config.toml
horizontal_flip = true
objective = "edm"
cond_dim = 256
activation = "gelu"
width = 256
Rows from block 4 of a small class-conditioned image diffusion model, named by matrix and row number. Rows with one number belong to one neuron. Each number is 200 + 20 x the weight over its row's rms, rounded and kept within 0 to 999. All counts start at 0.
After each neuron's rows are labels from the 100 images, of 14976 (inputs lightly noised), where the neuron reaches its highest value: "top examples" is what is common among them. Only what is clearly more common there than usual is listed. The data: microscope photos of single blood and bone marrow cells.
# fc1: MLP up (model.blocks.4.mlp.fc1.weight, 512x256), inputs 172-255
# fc2: MLP down (model.blocks.4.mlp.fc2.weight, 256x512, transposed), outputs 172-255

fc1.407,213,204,188,204,206,199,208,187,210,208,177,196,183,165,201,187,216,185,175,222,223,188,217,196,258,232,184,202,186,190,191,214,191,189,217,200,189,190,224,216,201,177,199,197,210,199,218,174,218,219,198,203,181,206,189,208,194,231,238,181,206,216,191,171,197,203,208,174,215,166,201,197,207,201,174,215,193,195,209,200,166,233,214,189
fc2.407,178,212,202,202,189,195,214,193,205,205,218,186,205,175,199,198,213,200,196,230,191,199,203,213,243,180,191,208,189,211,199,189,219,226,208,213,224,204,219,201,190,194,229,197,193,180,185,176,227,186,205,203,206,169,209,198,213,215,206,197,189,215,226,164,226,182,207,219,207,164,220,258,207,188,171,230,238,207,212,203,183,147,198,180
top examples: cell type: artefact

fc1.379,222,174,217,202,209,187,203,176,183,210,221,154,223,187,237,206,227,207,204,202,254,220,193,203,213,205,221,202,204,203,203,172,210,186,212,215,206,219,192,201,209,197,223,214,227,188,209,202,207,197,208,205,214,192,196,206,180,204,223,181,206,199,245,189,139,188,223,197,220,190,200,201,184,191,188,203,213,218,189,229,199,168,201,194
fc2.379,203,190,209,199,216,229,210,146,207,204,185,214,212,193,209,190,203,172,208,227,220,206,189,195,229,227,177,221,209,215,180,192,197,235,209,193,190,182,195,202,196,199,196,212,192,205,194,207,210,198,214,195,198,184,208,216,218,189,179,201,198,200,207,215,284,209,210,211,207,208,193,273,219,204,116,189,208,197,198,206,200,225,212,233
top examples: cell type: artefact

fc1.212,220,204,192,207,220,177,184,215,200,243,190,179,206,171,206,191,192,203,192,145,235,224,171,216,146,227,197,183,215,163,201,165,195,184,215,189,206,221,224,217,190,237,213,211,228,192,226,230,203,195,203,209,194,169,179,200,176,184,180,187,192,199,204,205,180,213,225,153,215,202,240,210,192,216,200,183,188,185,201,217,213,184,190,230
fc2.212,158,180,189,191,198,202,188,240,192,174,212,203,200,175,208,176,203,215,202,212,263,210,202,205,165,186,236,185,206,205,214,236,231,197,204,189,196,196,235,190,209,206,183,208,217,227,203,200,197,205,194,208,199,225,196,190,219,186,193,220,195,188,210,195,224,225,227,238,200,201,199,182,186,173,199,192,214,242,200,208,211,178,225,213
top examples: cell type: artefact

fc1.441,194,159,223,201,183,175,199,226,158,205,216,183,223,234,193,200,202,211,173,178,208,214,202,191,205,223,233,216,225,183,201,199,206,210,206,209,215,182,219,195,219,179,195,189,224,189,230,238,219,190,203,191,204,213,187,213,139,222,204,195,188,217,207,183,191,195,189,196,206,207,194,196,198,196,194,176,195,210,184,223,185,146,176,203
fc2.441,206,237,216,182,155,222,213,257,209,220,228,217,219,221,188,217,227,193,235,209,193,176,207,224,210,173,178,178,185,171,225,183,213,195,201,189,190,172,240,218,211,246,162,191,172,165,227,212,195,166,203,195,202,213,201,202,172,182,198,216,223,180,203,222,218,194,220,196,199,189,210,207,195,198,224,238,206,171,210,197,211,172,155,187
top examples: cell type: segmented neutrophil; smear: peripheral blood

fc1.301,210,218,204,163,183,184,208,182,167,165,168,192,177,198,190,213,199,186,159,177,178,182,170,180,215,157,184,189,200,208,196,191,247,170,174,218,202,204,187,209,169,165,204,214,201,177,242,190,205,214,211,213,235,199,220,190,208,157,206,211,204,220,204,191,232,192,201,209,212,237,201,222,207,183,202,186,184,195,247,215,223,200,216,258
fc2.301,188,241,187,215,212,203,185,180,182,234,233,217,186,182,218,215,187,196,157,211,203,176,229,168,211,214,220,160,195,198,171,224,132,205,179,190,198,186,210,205,247,167,185,204,211,224,183,167,191,176,194,173,226,216,174,222,173,156,213,166,202,221,228,188,194,167,208,201,209,243,236,206,210,230,200,190,196,205,245,215,225,169,169,213
top examples: smear: peripheral blood

fc1.342,191,232,204,201,207,138,204,217,195,218,173,214,190,177,191,176,181,233,193,145,189,182,216,194,187,210,203,204,177,196,263,206,177,253,179,213,182,193,209,192,188,224,206,187,223,236,210,181,223,207,190,212,209,199,202,199,201,225,228,217,207,204,183,200,220,213,200,221,197,187,164,222,227,202,189,182,274,218,204,185,178,223,221,210
fc2.342,194,196,194,196,201,233,189,199,195,194,201,174,191,144,202,197,200,173,206,244,166,196,199,185,179,232,173,210,209,183,238,211,212,175,195,206,176,208,249,177,227,193,206,203,210,197,199,220,199,197,193,200,207,190,208,201,196,195,173,208,200,197,191,206,200,201,199,166,214,212,186,232,224,211,204,203,137,196,204,189,198,203,201,232
top examples: cell type: artefact

fc1.84,168,213,236,186,195,190,212,193,219,194,173,198,174,199,200,207,183,185,140,177,232,185,186,187,203,204,191,208,218,197,207,210,188,188,223,219,207,235,173,198,197,226,188,186,212,207,234,210,241,207,198,218,207,206,175,159,190,162,215,219,207,206,210,244,210,209,206,231,216,200,207,212,200,201,193,166,195,204,214,188,161,169,200,176
fc2.84,185,209,145,188,192,226,215,183,223,207,225,186,219,205,189,187,221,224,235,218,220,202,193,212,199,203,208,170,209,190,212,191,174,213,183,179,218,239,179,158,210,183,188,212,213,216,179,195,170,216,192,213,210,215,195,174,209,210,204,188,213,190,193,178,181,211,195,159,184,210,183,203,175,182,211,237,202,205,199,214,209,206,213,162
top examples: cell type: segmented neutrophil; smear: peripheral blood

fc1.422,227,222,213,217,223,202,193,194,216,202,203,187,208,195,220,212,197,190,207,193,209,219,220,236,201,192,226,186,261,152,208,212,185,203,191,201,203,203,207,191,188,192,183,217,196,230,197,224,196,220,158,216,181,196,158,206,153,227,209,170,156,179,210,180,180,212,211,166,234,194,212,215,171,225,189,208,212,234,229,185,212,179,163,210
fc2.422,162,224,210,195,183,194,188,207,229,201,198,194,187,200,176,211,205,187,217,203,196,222,179,251,199,214,189,173,242,243,218,198,224,179,197,194,202,205,214,184,197,184,206,210,187,184,218,218,181,179,140,195,187,185,222,203,234,225,200,234,230,187,223,185,185,208,218,217,228,200,194,185,164,183,166,207,195,191,219,186,225,201,235,219
top examples: cell type: erythroblast

fc1.416,195,217,193,213,181,233,206,189,189,228,183,201,187,231,192,174,198,204,199,183,223,199,186,189,196,187,179,223,211,190,219,193,174,205,219,187,205,190,179,246,213,201,177,225,210,226,187,231,202,199,235,187,203,209,200,159,205,203,211,197,209,226,210,196,211,171,195,205,208,203,183,183,266,207,171,200,175,229,214,200,206,227,191,191
fc2.416,199,220,192,189,200,184,176,215,212,172,197,149,228,198,221,191,203,175,205,235,226,202,201,196,191,231,225,201,219,170,212,204,216,167,206,197,195,204,196,238,195,185,208,199,220,183,224,256,206,194,226,212,194,212,193,222,201,199,215,214,189,207,226,217,195,189,201,204,189,199,186,231,284,197,182,179,237,186,212,194,203,169,226,193
top examples: cell type: lymphocyte

fc1.113,224,196,205,215,206,226,220,209,197,239,196,165,201,227,168,179,198,196,207,170,173,195,204,189,207,174,203,223,221,162,173,227,175,232,187,211,240,198,190,207,197,213,192,213,227,194,228,171,219,189,211,207,225,191,190,193,197,225,189,176,214,242,220,196,226,228,201,220,216,216,187,206,196,212,206,221,211,212,239,173,194,186,215,186
fc2.113,185,201,204,173,173,181,210,229,225,192,197,211,204,246,215,195,194,205,214,208,173,197,212,184,206,210,215,198,192,225,167,197,204,181,178,188,242,192,206,186,182,192,216,197,214,188,173,155,190,219,185,189,271,169,185,195,189,226,205,236,195,225,227,179,182,195,211,171,182,186,188,185,188,217,215,214,185,200,234,202,205,222,178,166
top examples: cell type: segmented neutrophil; smear: peripheral blood

fc1.291,220,191,188,224,174,219,212,179,180,204,163,203,206,176,184,208,181,222,257,198,212,202,188,214,203,204,191,190,222,176,238,221,182,182,179,206,193,207,186,231,216,203,179,208,235,187,198,196,226,175,198,187,231,218,181,183,183,202,191,180,223,168,190,167,149,201,230,212,205,198,234,231,226,204,179,200,224,221,220,190,210,201,185,205
fc2.291,171,209,201,210,184,175,187,199,178,188,200,190,211,150,191,219,197,194,206,226,202,196,213,204,192,191,191,178,184,203,258,231,205,205,207,203,181,200,226,240,202,205,208,201,216,215,219,219,205,187,182,214,226,219,194,213,186,204,201,204,219,161,170,222,251,186,246,172,190,188,209,254,211,218,146,169,176,201,221,168,215,189,194,187
top examples: cell type: lymphocyte

fc1.396,203,173,207,203,180,190,211,180,222,193,219,203,190,198,216,232,193,237,174,191,208,223,217,193,191,203,195,198,190,207,207,159,227,209,208,168,170,194,216,216,213,162,175,200,196,242,176,208,187,166,207,236,195,181,223,212,190,206,230,182,206,188,207,191,175,182,225,217,190,167,150,216,230,184,204,194,167,211,191,224,160,182,181,214
fc2.396,198,166,220,203,214,190,192,192,211,198,201,188,173,190,185,231,200,214,189,195,214,201,210,205,225,213,194,203,186,210,199,233,177,215,210,213,156,199,182,208,210,170,247,196,198,137,213,231,192,210,200,173,195,216,172,198,218,216,191,199,180,177,189,191,209,193,216,197,181,172,190,200,216,200,201,173,205,157,205,198,187,215,191,204
top examples: cell type: segmented neutrophil; smear: peripheral blood

fc1.309,212,217,224,220,173,198,210,191,182,200,203,191,214,197,204,206,146,196,229,195,212,210,227,202,203,204,224,166,186,195,198,178,190,192,192,191,195,212,170,217,225,231,169,206,183,192,183,207,178,191,214,209,226,188,190,166,218,217,206,230,166,194,221,201,197,211,192,199,194,181,210,211,222,180,176,183,197,234,180,216,239,194,198,200
fc2.309,212,194,195,223,169,192,218,199,221,195,216,207,185,188,208,200,146,199,186,172,204,166,216,211,196,189,221,232,235,192,209,178,190,196,201,190,191,218,190,190,229,162,173,210,247,165,178,197,199,207,194,197,186,205,186,193,233,186,204,220,157,182,172,208,210,184,200,215,189,211,208,199,198,198,203,227,196,200,218,189,150,206,200,198
top examples: smear: peripheral blood; cell type: segmented neutrophil

fc1.41,218,165,199,229,208,232,191,184,221,194,178,162,204,258,190,193,206,182,221,222,166,201,206,160,173,167,239,214,222,196,184,185,195,201,212,189,207,209,185,217,208,227,222,235,177,212,173,191,214,183,201,213,197,234,176,170,203,221,178,190,178,241,204,209,223,225,218,207,189,211,204,230,200,195,208,204,196,196,219,217,195,185,184,198
fc2.41,219,173,222,174,181,172,208,203,253,225,218,205,190,219,233,202,185,209,188,192,181,192,178,160,183,224,204,195,211,171,201,232,203,179,205,238,183,212,213,218,203,219,169,212,182,177,205,181,206,196,190,180,219,185,189,227,204,247,192,230,248,269,200,205,178,247,189,207,182,199,192,210,220,210,174,187,200,190,200,211,183,215,222,209
top examples: cell type: lymphocyte

fc1.82,190,230,218,193,245,205,206,198,227,200,164,194,190,200,212,207,182,200,182,187,203,238,186,208,201,197,222,213,209,207,199,230,186,190,208,191,208,212,182,216,206,166,206,207,188,225,216,170,166,186,210,210,164,191,210,230,154,218,206,199,240,194,198,212,203,181,211,208,152,188,200,208,205,217,176,218,198,239,173,188,261,189,193,192
fc2.82,207,184,176,184,243,196,198,197,168,196,166,201,207,191,219,204,193,198,227,210,204,149,183,195,198,198,217,183,177,228,201,220,198,198,183,194,194,216,201,205,198,262,196,208,210,216,216,216,230,179,199,210,228,199,216,242,165,200,201,193,252,212,189,206,219,215,194,183,254,211,201,197,191,215,187,186,195,214,231,212,141,194,200,197
top examples: smear: peripheral blood; cell type: segmented neutrophil

fc1.380,168,218,195,182,194,241,230,190,193,174,209,170,181,225,215,221,206,127,211,186,171,201,167,199,209,236,197,202,187,181,203,204,211,199,187,181,212,194,217,241,207,191,189,242,200,204,190,206,183,207,219,204,204,208,201,189,218,186,220,189,193,178,187,193,156,153,201,191,208,197,214,198,216,188,201,208,113,202,194,181,224,174,204,286
fc2.380,209,201,207,197,201,147,221,199,190,203,202,263,189,198,203,212,204,290,203,232,189,189,210,205,197,181,206,204,203,211,189,199,196,192,195,197,242,195,222,214,193,184,205,215,202,189,211,212,209,202,229,202,196,185,197,211,192,176,201,199,196,201,175,188,258,175,192,216,213,195,191,169,219,201,190,217,305,187,206,189,204,206,209,288
top examples: smear: peripheral blood; cell type: lymphocyte

fc1.164,185,204,201,213,201,170,203,206,194,210,198,180,220,205,227,189,189,192,211,270,257,207,192,197,199,213,207,215,199,181,236,195,191,178,210,212,216,206,228,217,228,225,204,178,195,196,194,231,189,215,215,184,186,177,198,184,197,195,234,184,207,197,202,204,177,190,179,207,189,185,183,163,202,192,161,216,209,229,184,196,203,185,195,216
fc2.164,190,193,219,198,207,218,216,214,182,210,213,203,205,180,173,211,206,229,204,143,252,201,200,204,181,182,181,201,193,207,224,199,197,231,200,183,217,199,225,191,209,218,196,172,191,212,196,233,200,182,220,196,189,226,198,200,227,189,216,209,201,175,227,216,247,214,224,209,203,194,183,182,209,198,195,211,219,186,191,218,206,242,204,215
top examples: cell type: erythroblast

fc1.330,175,192,207,194,165,216,197,177,146,199,196,175,163,188,197,185,178,207,184,201,206,189,206,188,238,189,186,197,217,135,219,202,215,178,161,210,219,217,184,201,188,210,190,190,225,211,252,203,209,192,230,179,215,187,205,202,191,200,224,197,182,235,188,192,154,210,202,194,209,205,202,237,183,192,204,204,192,229,198,219,175,171,198,196
fc2.330,201,169,220,201,166,181,210,176,180,252,217,222,227,188,205,226,211,168,217,200,172,182,204,197,228,229,185,209,200,210,226,191,217,195,215,214,231,229,211,183,210,238,193,177,214,162,128,221,191,171,198,227,190,238,221,205,208,179,195,225,199,190,203,174,210,184,204,184,214,179,203,203,190,218,177,226,223,187,195,213,205,217,175,208
top examples: cell type: segmented neutrophil

fc1.19,223,207,230,244,168,174,169,196,203,217,188,189,205,195,168,181,227,223,174,180,185,187,211,226,195,159,223,194,203,174,193,181,195,196,236,187,230,156,157,205,246,184,179,210,220,224,208,175,207,196,196,198,210,209,201,177,195,259,213,236,187,191,249,209,173,194,227,191,185,170,193,220,212,208,194,184,179,258,180,213,217,180,218,190
fc2.19,181,194,190,150,215,233,147,183,180,163,181,194,220,181,174,215,189,157,228,238,155,183,209,203,191,261,196,183,234,204,216,208,204,200,205,186,241,179,188,206,172,225,185,231,235,215,196,209,189,183,201,186,190,220,209,202,230,225,228,177,189,212,225,157,224,191,210,228,166,181,189,200,198,209,167,173,224,203,206,203,197,244,217,203
top examples: cell type: lymphocyte

fc1.152,202,186,193,189,185,203,215,158,198,196,205,155,202,189,216,204,187,239,207,228,234,226,196,198,175,196,192,204,214,175,175,199,196,197,231,200,218,232,264,195,221,205,166,227,206,193,219,193,217,195,191,199,201,186,210,192,177,183,189,176,194,199,201,165,172,186,209,197,200,193,212,112,166,203,186,208,232,194,204,226,192,199,186,149
fc2.152,219,189,189,212,203,159,210,172,221,212,196,229,221,182,189,198,195,195,186,152,242,217,205,201,181,197,200,206,188,206,161,207,185,183,208,202,213,203,207,210,188,214,200,206,160,214,204,173,200,206,176,184,185,198,205,212,193,201,187,217,215,209,213,194,208,198,217,172,196,216,181,136,191,195,111,206,204,202,194,210,198,204,198,169
top examples: cell type: erythroblast

fc1.364,195,205,198,198,192,184,225,171,185,199,217,173,205,174,216,214,207,212,201,229,214,193,169,209,166,192,187,205,206,185,192,176,199,188,213,204,231,183,133,220,210,206,190,172,181,185,187,233,181,213,230,186,179,207,198,188,212,201,246,181,191,185,169,189,178,192,192,197,199,186,222,174,191,209,172,211,228,215,186,183,189,202,184,204
fc2.364,179,215,181,202,200,204,204,198,190,242,196,163,185,217,194,190,202,204,194,167,179,204,214,184,197,203,210,179,195,196,244,210,199,219,204,184,210,205,148,199,208,195,191,160,183,189,216,210,197,182,176,203,197,171,201,190,188,202,233,210,205,188,166,181,247,207,225,197,203,200,197,174,229,228,215,195,217,222,206,175,197,187,204,255
top examples: cell type: erythroblast

fc1.68,199,193,224,208,227,189,217,178,194,193,208,196,208,228,203,227,212,214,168,181,211,219,182,218,223,187,213,204,200,207,172,181,196,206,212,200,177,188,123,190,206,208,222,176,199,177,220,206,178,196,206,209,211,232,196,189,219,191,169,189,205,214,209,182,199,189,207,207,199,198,228,209,215,182,184,229,213,196,163,199,191,207,205,260
fc2.68,178,189,198,212,203,159,184,227,209,221,179,193,197,170,184,195,205,239,211,204,177,206,199,197,233,229,190,191,201,192,202,192,210,206,202,215,211,194,249,175,218,198,215,220,181,211,181,173,192,196,187,199,203,167,197,193,198,223,252,209,199,206,159,189,165,202,218,245,205,193,162,266,210,224,224,189,242,218,203,200,198,183,209,202
top examples: smear: peripheral blood

fc1.366,214,183,213,184,200,174,206,171,221,207,233,199,190,199,193,215,191,160,166,204,220,217,197,190,243,205,210,209,198,203,201,201,254,172,211,183,214,215,169,178,207,194,205,235,172,212,216,169,215,230,198,218,232,221,223,217,197,187,242,161,193,204,233,176,164,191,211,234,224,210,189,196,220,201,182,203,170,209,198,202,159,190,191,202
fc2.366,208,206,218,213,194,197,189,164,222,184,184,200,177,183,223,204,214,211,190,185,184,197,218,187,188,203,179,207,196,213,221,183,165,246,191,212,205,196,203,182,196,204,211,213,177,184,181,187,218,171,169,187,218,194,209,205,183,181,213,200,213,217,179,207,220,210,186,190,225,211,205,209,220,201,202,227,206,171,223,193,180,219,187,201
top examples: cell type: lymphocyte

fc1.398,203,199,200,203,201,201,222,163,193,278,183,158,211,224,166,191,208,189,210,159,243,200,203,220,196,158,208,224,222,167,214,199,201,166,224,212,212,194,158,187,214,205,185,245,229,188,240,211,213,194,220,198,195,201,172,183,192,190,189,204,197,221,220,208,236,204,192,152,202,200,229,214,206,225,175,192,189,196,209,203,208,206,213,239
fc2.398,182,200,216,215,185,211,215,155,209,135,206,226,198,230,187,206,180,215,209,237,244,196,198,225,190,228,206,193,186,217,219,188,206,243,195,191,190,215,178,189,197,203,187,238,217,197,186,216,197,181,190,213,176,194,200,209,183,205,179,189,206,181,215,204,184,193,209,267,203,188,226,194,210,208,212,206,219,215,176,201,205,205,199,245
top examples: cell type: lymphocyte

fc1.34,206,205,203,195,197,183,198,203,206,190,212,205,217,223,182,202,194,206,204,215,256,217,189,195,251,192,198,210,203,181,203,236,203,158,202,185,230,221,235,169,203,186,193,199,208,200,229,181,222,193,194,183,209,191,210,212,188,187,207,199,175,195,210,196,178,213,195,174,209,205,224,194,171,216,172,192,171,193,201,210,201,190,219,208
fc2.34,193,204,215,161,190,178,238,193,200,193,198,183,188,215,209,199,214,206,201,227,206,193,194,198,192,243,182,218,224,208,204,212,228,221,196,196,262,190,207,197,200,183,206,208,209,202,204,222,238,194,220,230,208,196,202,207,196,166,187,196,196,184,253,189,216,180,189,172,195,174,209,239,193,208,178,221,207,191,203,194,183,210,195,178
top examples: cell type: erythroblast

fc1.232,151,177,245,184,200,199,210,174,173,209,219,193,206,209,157,215,164,190,216,180,210,227,180,212,209,198,250,208,231,168,190,186,200,192,208,195,192,172,163,228,193,229,198,195,197,208,196,205,186,231,214,196,210,200,212,176,197,240,219,190,207,188,173,228,188,193,189,186,189,175,196,209,205,198,202,174,207,210,219,222,173,228,180,195
fc2.232,208,216,164,171,219,194,214,165,198,189,196,179,190,210,191,195,180,217,202,226,208,162,190,212,220,186,185,197,191,171,186,208,210,216,159,196,184,195,194,190,195,199,198,165,186,180,211,234,218,187,214,232,180,173,193,169,206,194,212,203,225,181,209,169,222,184,213,212,193,210,189,198,213,216,203,209,187,201,161,186,225,210,213,198
top examples: cell type: segmented neutrophil

fc1.302,153,221,193,204,178,198,198,182,195,190,222,210,197,199,197,191,227,194,216,190,189,244,177,194,221,204,220,157,181,186,221,184,227,202,209,208,235,190,202,191,238,203,208,186,201,222,202,201,164,186,185,211,201,220,187,162,209,174,203,188,185,206,231,175,173,202,230,221,219,216,200,210,207,208,198,227,176,209,199,210,208,180,223,202
fc2.302,233,222,203,196,212,196,171,193,185,203,197,191,196,201,203,193,183,193,217,198,201,228,219,194,187,194,181,153,190,211,209,220,180,211,201,191,200,211,192,211,167,208,196,194,197,170,198,199,171,203,180,189,197,190,222,240,209,181,214,204,218,189,204,196,201,223,235,204,205,210,218,201,231,188,225,219,218,191,202,217,208,206,174,200
top examples: smear: peripheral blood; cell type: segmented neutrophil

fc1.5,172,206,211,187,211,158,213,232,219,220,213,255,213,209,199,221,196,209,215,178,216,202,189,214,193,255,214,194,196,182,178,206,232,180,219,179,228,201,196,211,221,200,181,236,217,206,232,222,204,221,205,212,210,208,195,198,205,195,118,195,202,221,179,193,199,182,166,224,218,201,189,159,183,190,187,214,178,233,185,203,193,167,216,200
fc2.5,204,214,201,203,203,247,226,258,194,199,199,130,208,199,185,201,199,201,195,178,208,200,197,212,219,147,228,200,201,200,211,196,205,178,192,188,198,200,195,203,200,205,205,210,216,210,170,163,190,218,209,213,202,221,200,199,209,205,112,197,199,196,221,202,182,199,184,155,190,184,172,193,190,197,194,203,221,212,205,219,202,193,210,204
top examples: cell type: artefact

fc1.329,200,149,221,185,177,195,221,193,177,237,191,201,197,197,174,156,179,215,169,196,198,232,182,217,189,213,204,228,200,221,207,166,204,183,197,179,210,250,204,191,240,189,206,200,228,209,199,229,191,219,229,206,212,179,155,241,198,190,196,215,194,184,220,233,210,182,231,217,217,196,207,201,190,204,197,234,198,176,220,183,228,200,230,198
fc2.329,197,159,217,236,234,206,215,209,184,179,211,190,191,212,222,162,221,216,164,198,174,222,217,207,222,202,195,224,199,183,252,217,186,223,194,218,213,167,216,199,173,196,189,183,213,190,216,237,206,182,241,196,202,211,239,158,191,183,202,176,204,179,196,237,211,175,231,181,211,213,196,188,186,194,193,232,208,227,225,181,234,202,169,224
top examples: smear: peripheral blood

fc1.81,192,213,251,238,214,202,168,193,182,215,237,191,243,208,205,216,192,204,171,195,209,239,214,231,202,197,216,200,207,231,195,246,177,200,187,255,196,204,169,233,192,209,191,205,169,203,230,173,181,200,226,211,201,202,192,190,199,193,206,237,218,191,186,179,201,209,176,207,181,221,182,212,202,167,172,241,197,237,182,171,200,204,224,193
fc2.81,194,206,149,221,208,204,211,183,207,180,231,205,177,219,210,179,196,199,203,178,204,152,203,163,204,192,221,202,200,240,182,250,170,191,227,238,203,200,171,183,187,193,199,204,212,204,225,223,205,206,170,218,202,183,207,206,217,211,204,229,226,210,201,238,213,177,207,188,232,162,201,219,194,187,183,157,206,206,235,200,198,209,220,192
top examples: smear: peripheral blood; cell type: segmented neutrophil

fc1.165,169,154,233,172,186,197,201,183,190,231,159,156,210,248,201,207,211,192,196,193,221,211,182,210,221,187,199,235,211,191,232,181,228,192,224,245,216,196,182,214,223,199,175,228,188,207,207,224,210,174,190,178,228,235,198,194,214,208,246,180,209,214,210,204,208,178,177,190,218,215,183,202,219,197,186,169,195,191,223,194,210,160,193,191
fc2.165,251,157,241,243,209,216,215,198,196,199,213,207,203,214,205,196,194,220,182,198,188,189,213,209,217,221,210,220,196,216,251,221,173,190,184,187,210,199,216,219,207,184,205,221,197,205,199,220,239,235,174,211,196,181,221,183,171,217,200,186,200,215,195,196,237,168,177,181,219,214,177,218,213,227,189,182,197,227,213,189,212,242,212,206
top examples: cell type: lymphocyte

fc1.52,204,195,226,222,200,186,235,160,198,163,198,191,200,220,200,203,160,212,159,241,199,235,202,183,244,191,210,212,216,202,197,207,187,183,212,189,209,190,181,182,215,195,208,173,203,191,189,197,179,186,216,195,185,207,193,183,212,198,183,193,194,212,234,214,241,198,211,254,201,210,210,219,204,207,184,209,204,213,194,223,174,198,195,235
fc2.52,178,204,194,176,208,246,211,167,202,218,194,168,193,215,205,192,211,180,192,121,200,181,198,206,240,224,208,189,202,190,189,219,235,223,193,202,180,215,166,194,216,189,202,168,204,195,201,172,212,201,200,208,198,196,210,187,194,230,180,175,184,205,219,192,167,199,215,170,176,165,186,177,219,228,271,181,208,202,197,223,188,181,222,243
top examples: cell type: erythroblast

fc1.326,189,237,218,166,218,170,203,186,207,157,180,190,206,205,201,186,210,208,229,203,190,200,210,188,189,196,205,183,190,168,188,184,208,191,234,187,212,183,192,143,232,191,183,206,215,237,223,192,226,254,227,192,166,212,223,238,217,205,198,165,208,179,189,174,203,203,224,200,242,234,177,177,200,206,199,215,212,177,210,219,174,183,161,189
fc2.326,215,240,218,239,190,225,189,197,207,249,221,208,204,196,213,177,197,200,222,196,187,183,194,190,202,189,206,172,180,239,209,194,203,238,231,218,223,208,209,136,182,191,221,204,215,175,180,197,222,156,211,209,165,211,196,166,190,216,213,219,192,180,205,186,194,209,222,219,247,226,166,202,186,199,221,211,211,224,224,217,184,215,213,196
top examples: smear: peripheral blood

fc1.180,207,197,207,180,188,191,226,186,197,186,225,152,260,216,199,224,197,201,173,188,218,245,191,185,204,192,183,192,194,200,186,177,211,206,198,191,212,202,190,156,212,196,213,225,256,182,243,161,168,207,183,217,248,186,213,192,199,196,186,165,233,197,198,192,215,223,214,186,217,180,182,198,186,213,204,204,212,201,174,228,198,183,213,179
fc2.180,187,200,193,189,228,197,198,211,190,206,168,227,243,195,207,202,214,203,186,185,215,242,199,180,186,192,189,182,168,185,169,215,183,208,192,200,195,203,189,143,183,196,209,200,212,217,163,171,171,191,158,214,251,161,187,204,194,220,198,240,168,187,173,185,167,227,199,235,209,176,169,224,191,204,195,173,187,213,174,205,200,211,189,159
top examples: cell type: lymphocyte

fc1.500,188,203,245,229,185,181,214,189,193,217,212,192,201,212,213,241,156,213,204,187,187,191,194,207,197,198,192,238,224,207,197,210,220,204,170,236,195,229,187,194,149,226,169,201,189,197,193,169,156,202,175,180,228,220,198,178,188,204,199,190,237,228,185,213,222,194,202,203,211,204,186,191,200,204,197,208,202,218,192,197,203,190,219,194
fc2.500,218,208,232,173,220,217,202,195,202,193,185,202,208,194,189,240,238,203,198,193,201,188,217,202,205,199,209,237,224,204,195,177,180,210,159,168,193,166,204,199,262,236,218,200,193,207,202,173,165,195,166,207,219,195,192,225,217,215,201,207,173,229,189,222,208,206,218,227,216,208,188,193,198,190,212,200,211,188,188,203,213,214,179,196
top examples: smear: peripheral blood; cell type: segmented neutrophil

fc1.225,187,210,199,213,216,218,202,205,176,205,200,200,222,182,202,186,195,201,193,207,201,216,191,180,193,201,197,225,217,165,200,138,209,206,198,148,217,232,187,225,188,205,169,219,214,189,191,186,208,199,235,221,190,181,200,223,218,194,228,206,185,209,195,186,192,186,200,194,216,185,164,212,196,249,204,190,198,219,180,205,201,180,177,209
fc2.225,204,206,184,166,190,183,179,175,176,183,211,186,190,226,198,179,204,191,213,214,198,205,199,187,204,227,182,223,202,220,165,243,196,190,210,250,174,163,188,199,236,200,253,227,206,211,190,204,192,207,227,204,215,175,197,169,177,201,185,199,206,203,180,175,201,202,175,225,221,191,205,214,181,162,195,175,195,206,211,195,210,201,207,206
top examples: cell type: lymphocyte

fc1.453,210,205,211,222,198,153,218,188,181,203,183,173,196,184,191,205,188,207,193,182,199,210,200,197,212,182,194,225,213,200,222,201,195,202,205,213,242,224,139,208,228,199,196,210,208,194,167,225,188,197,199,197,210,189,199,170,226,199,153,192,210,210,240,193,237,199,200,287,204,206,252,252,202,207,174,196,223,197,203,175,218,199,207,206
fc2.453,189,211,196,195,212,250,190,191,173,173,189,209,201,204,207,187,194,198,209,213,217,189,208,214,195,187,200,211,207,186,235,206,201,180,185,187,198,205,168,207,186,214,187,218,216,201,223,204,196,199,189,210,190,213,203,195,201,200,197,188,208,181,235,207,177,212,182,119,196,199,251,233,185,198,212,192,152,190,196,175,208,193,200,220
top examples: cell type: segmented neutrophil; smear: peripheral blood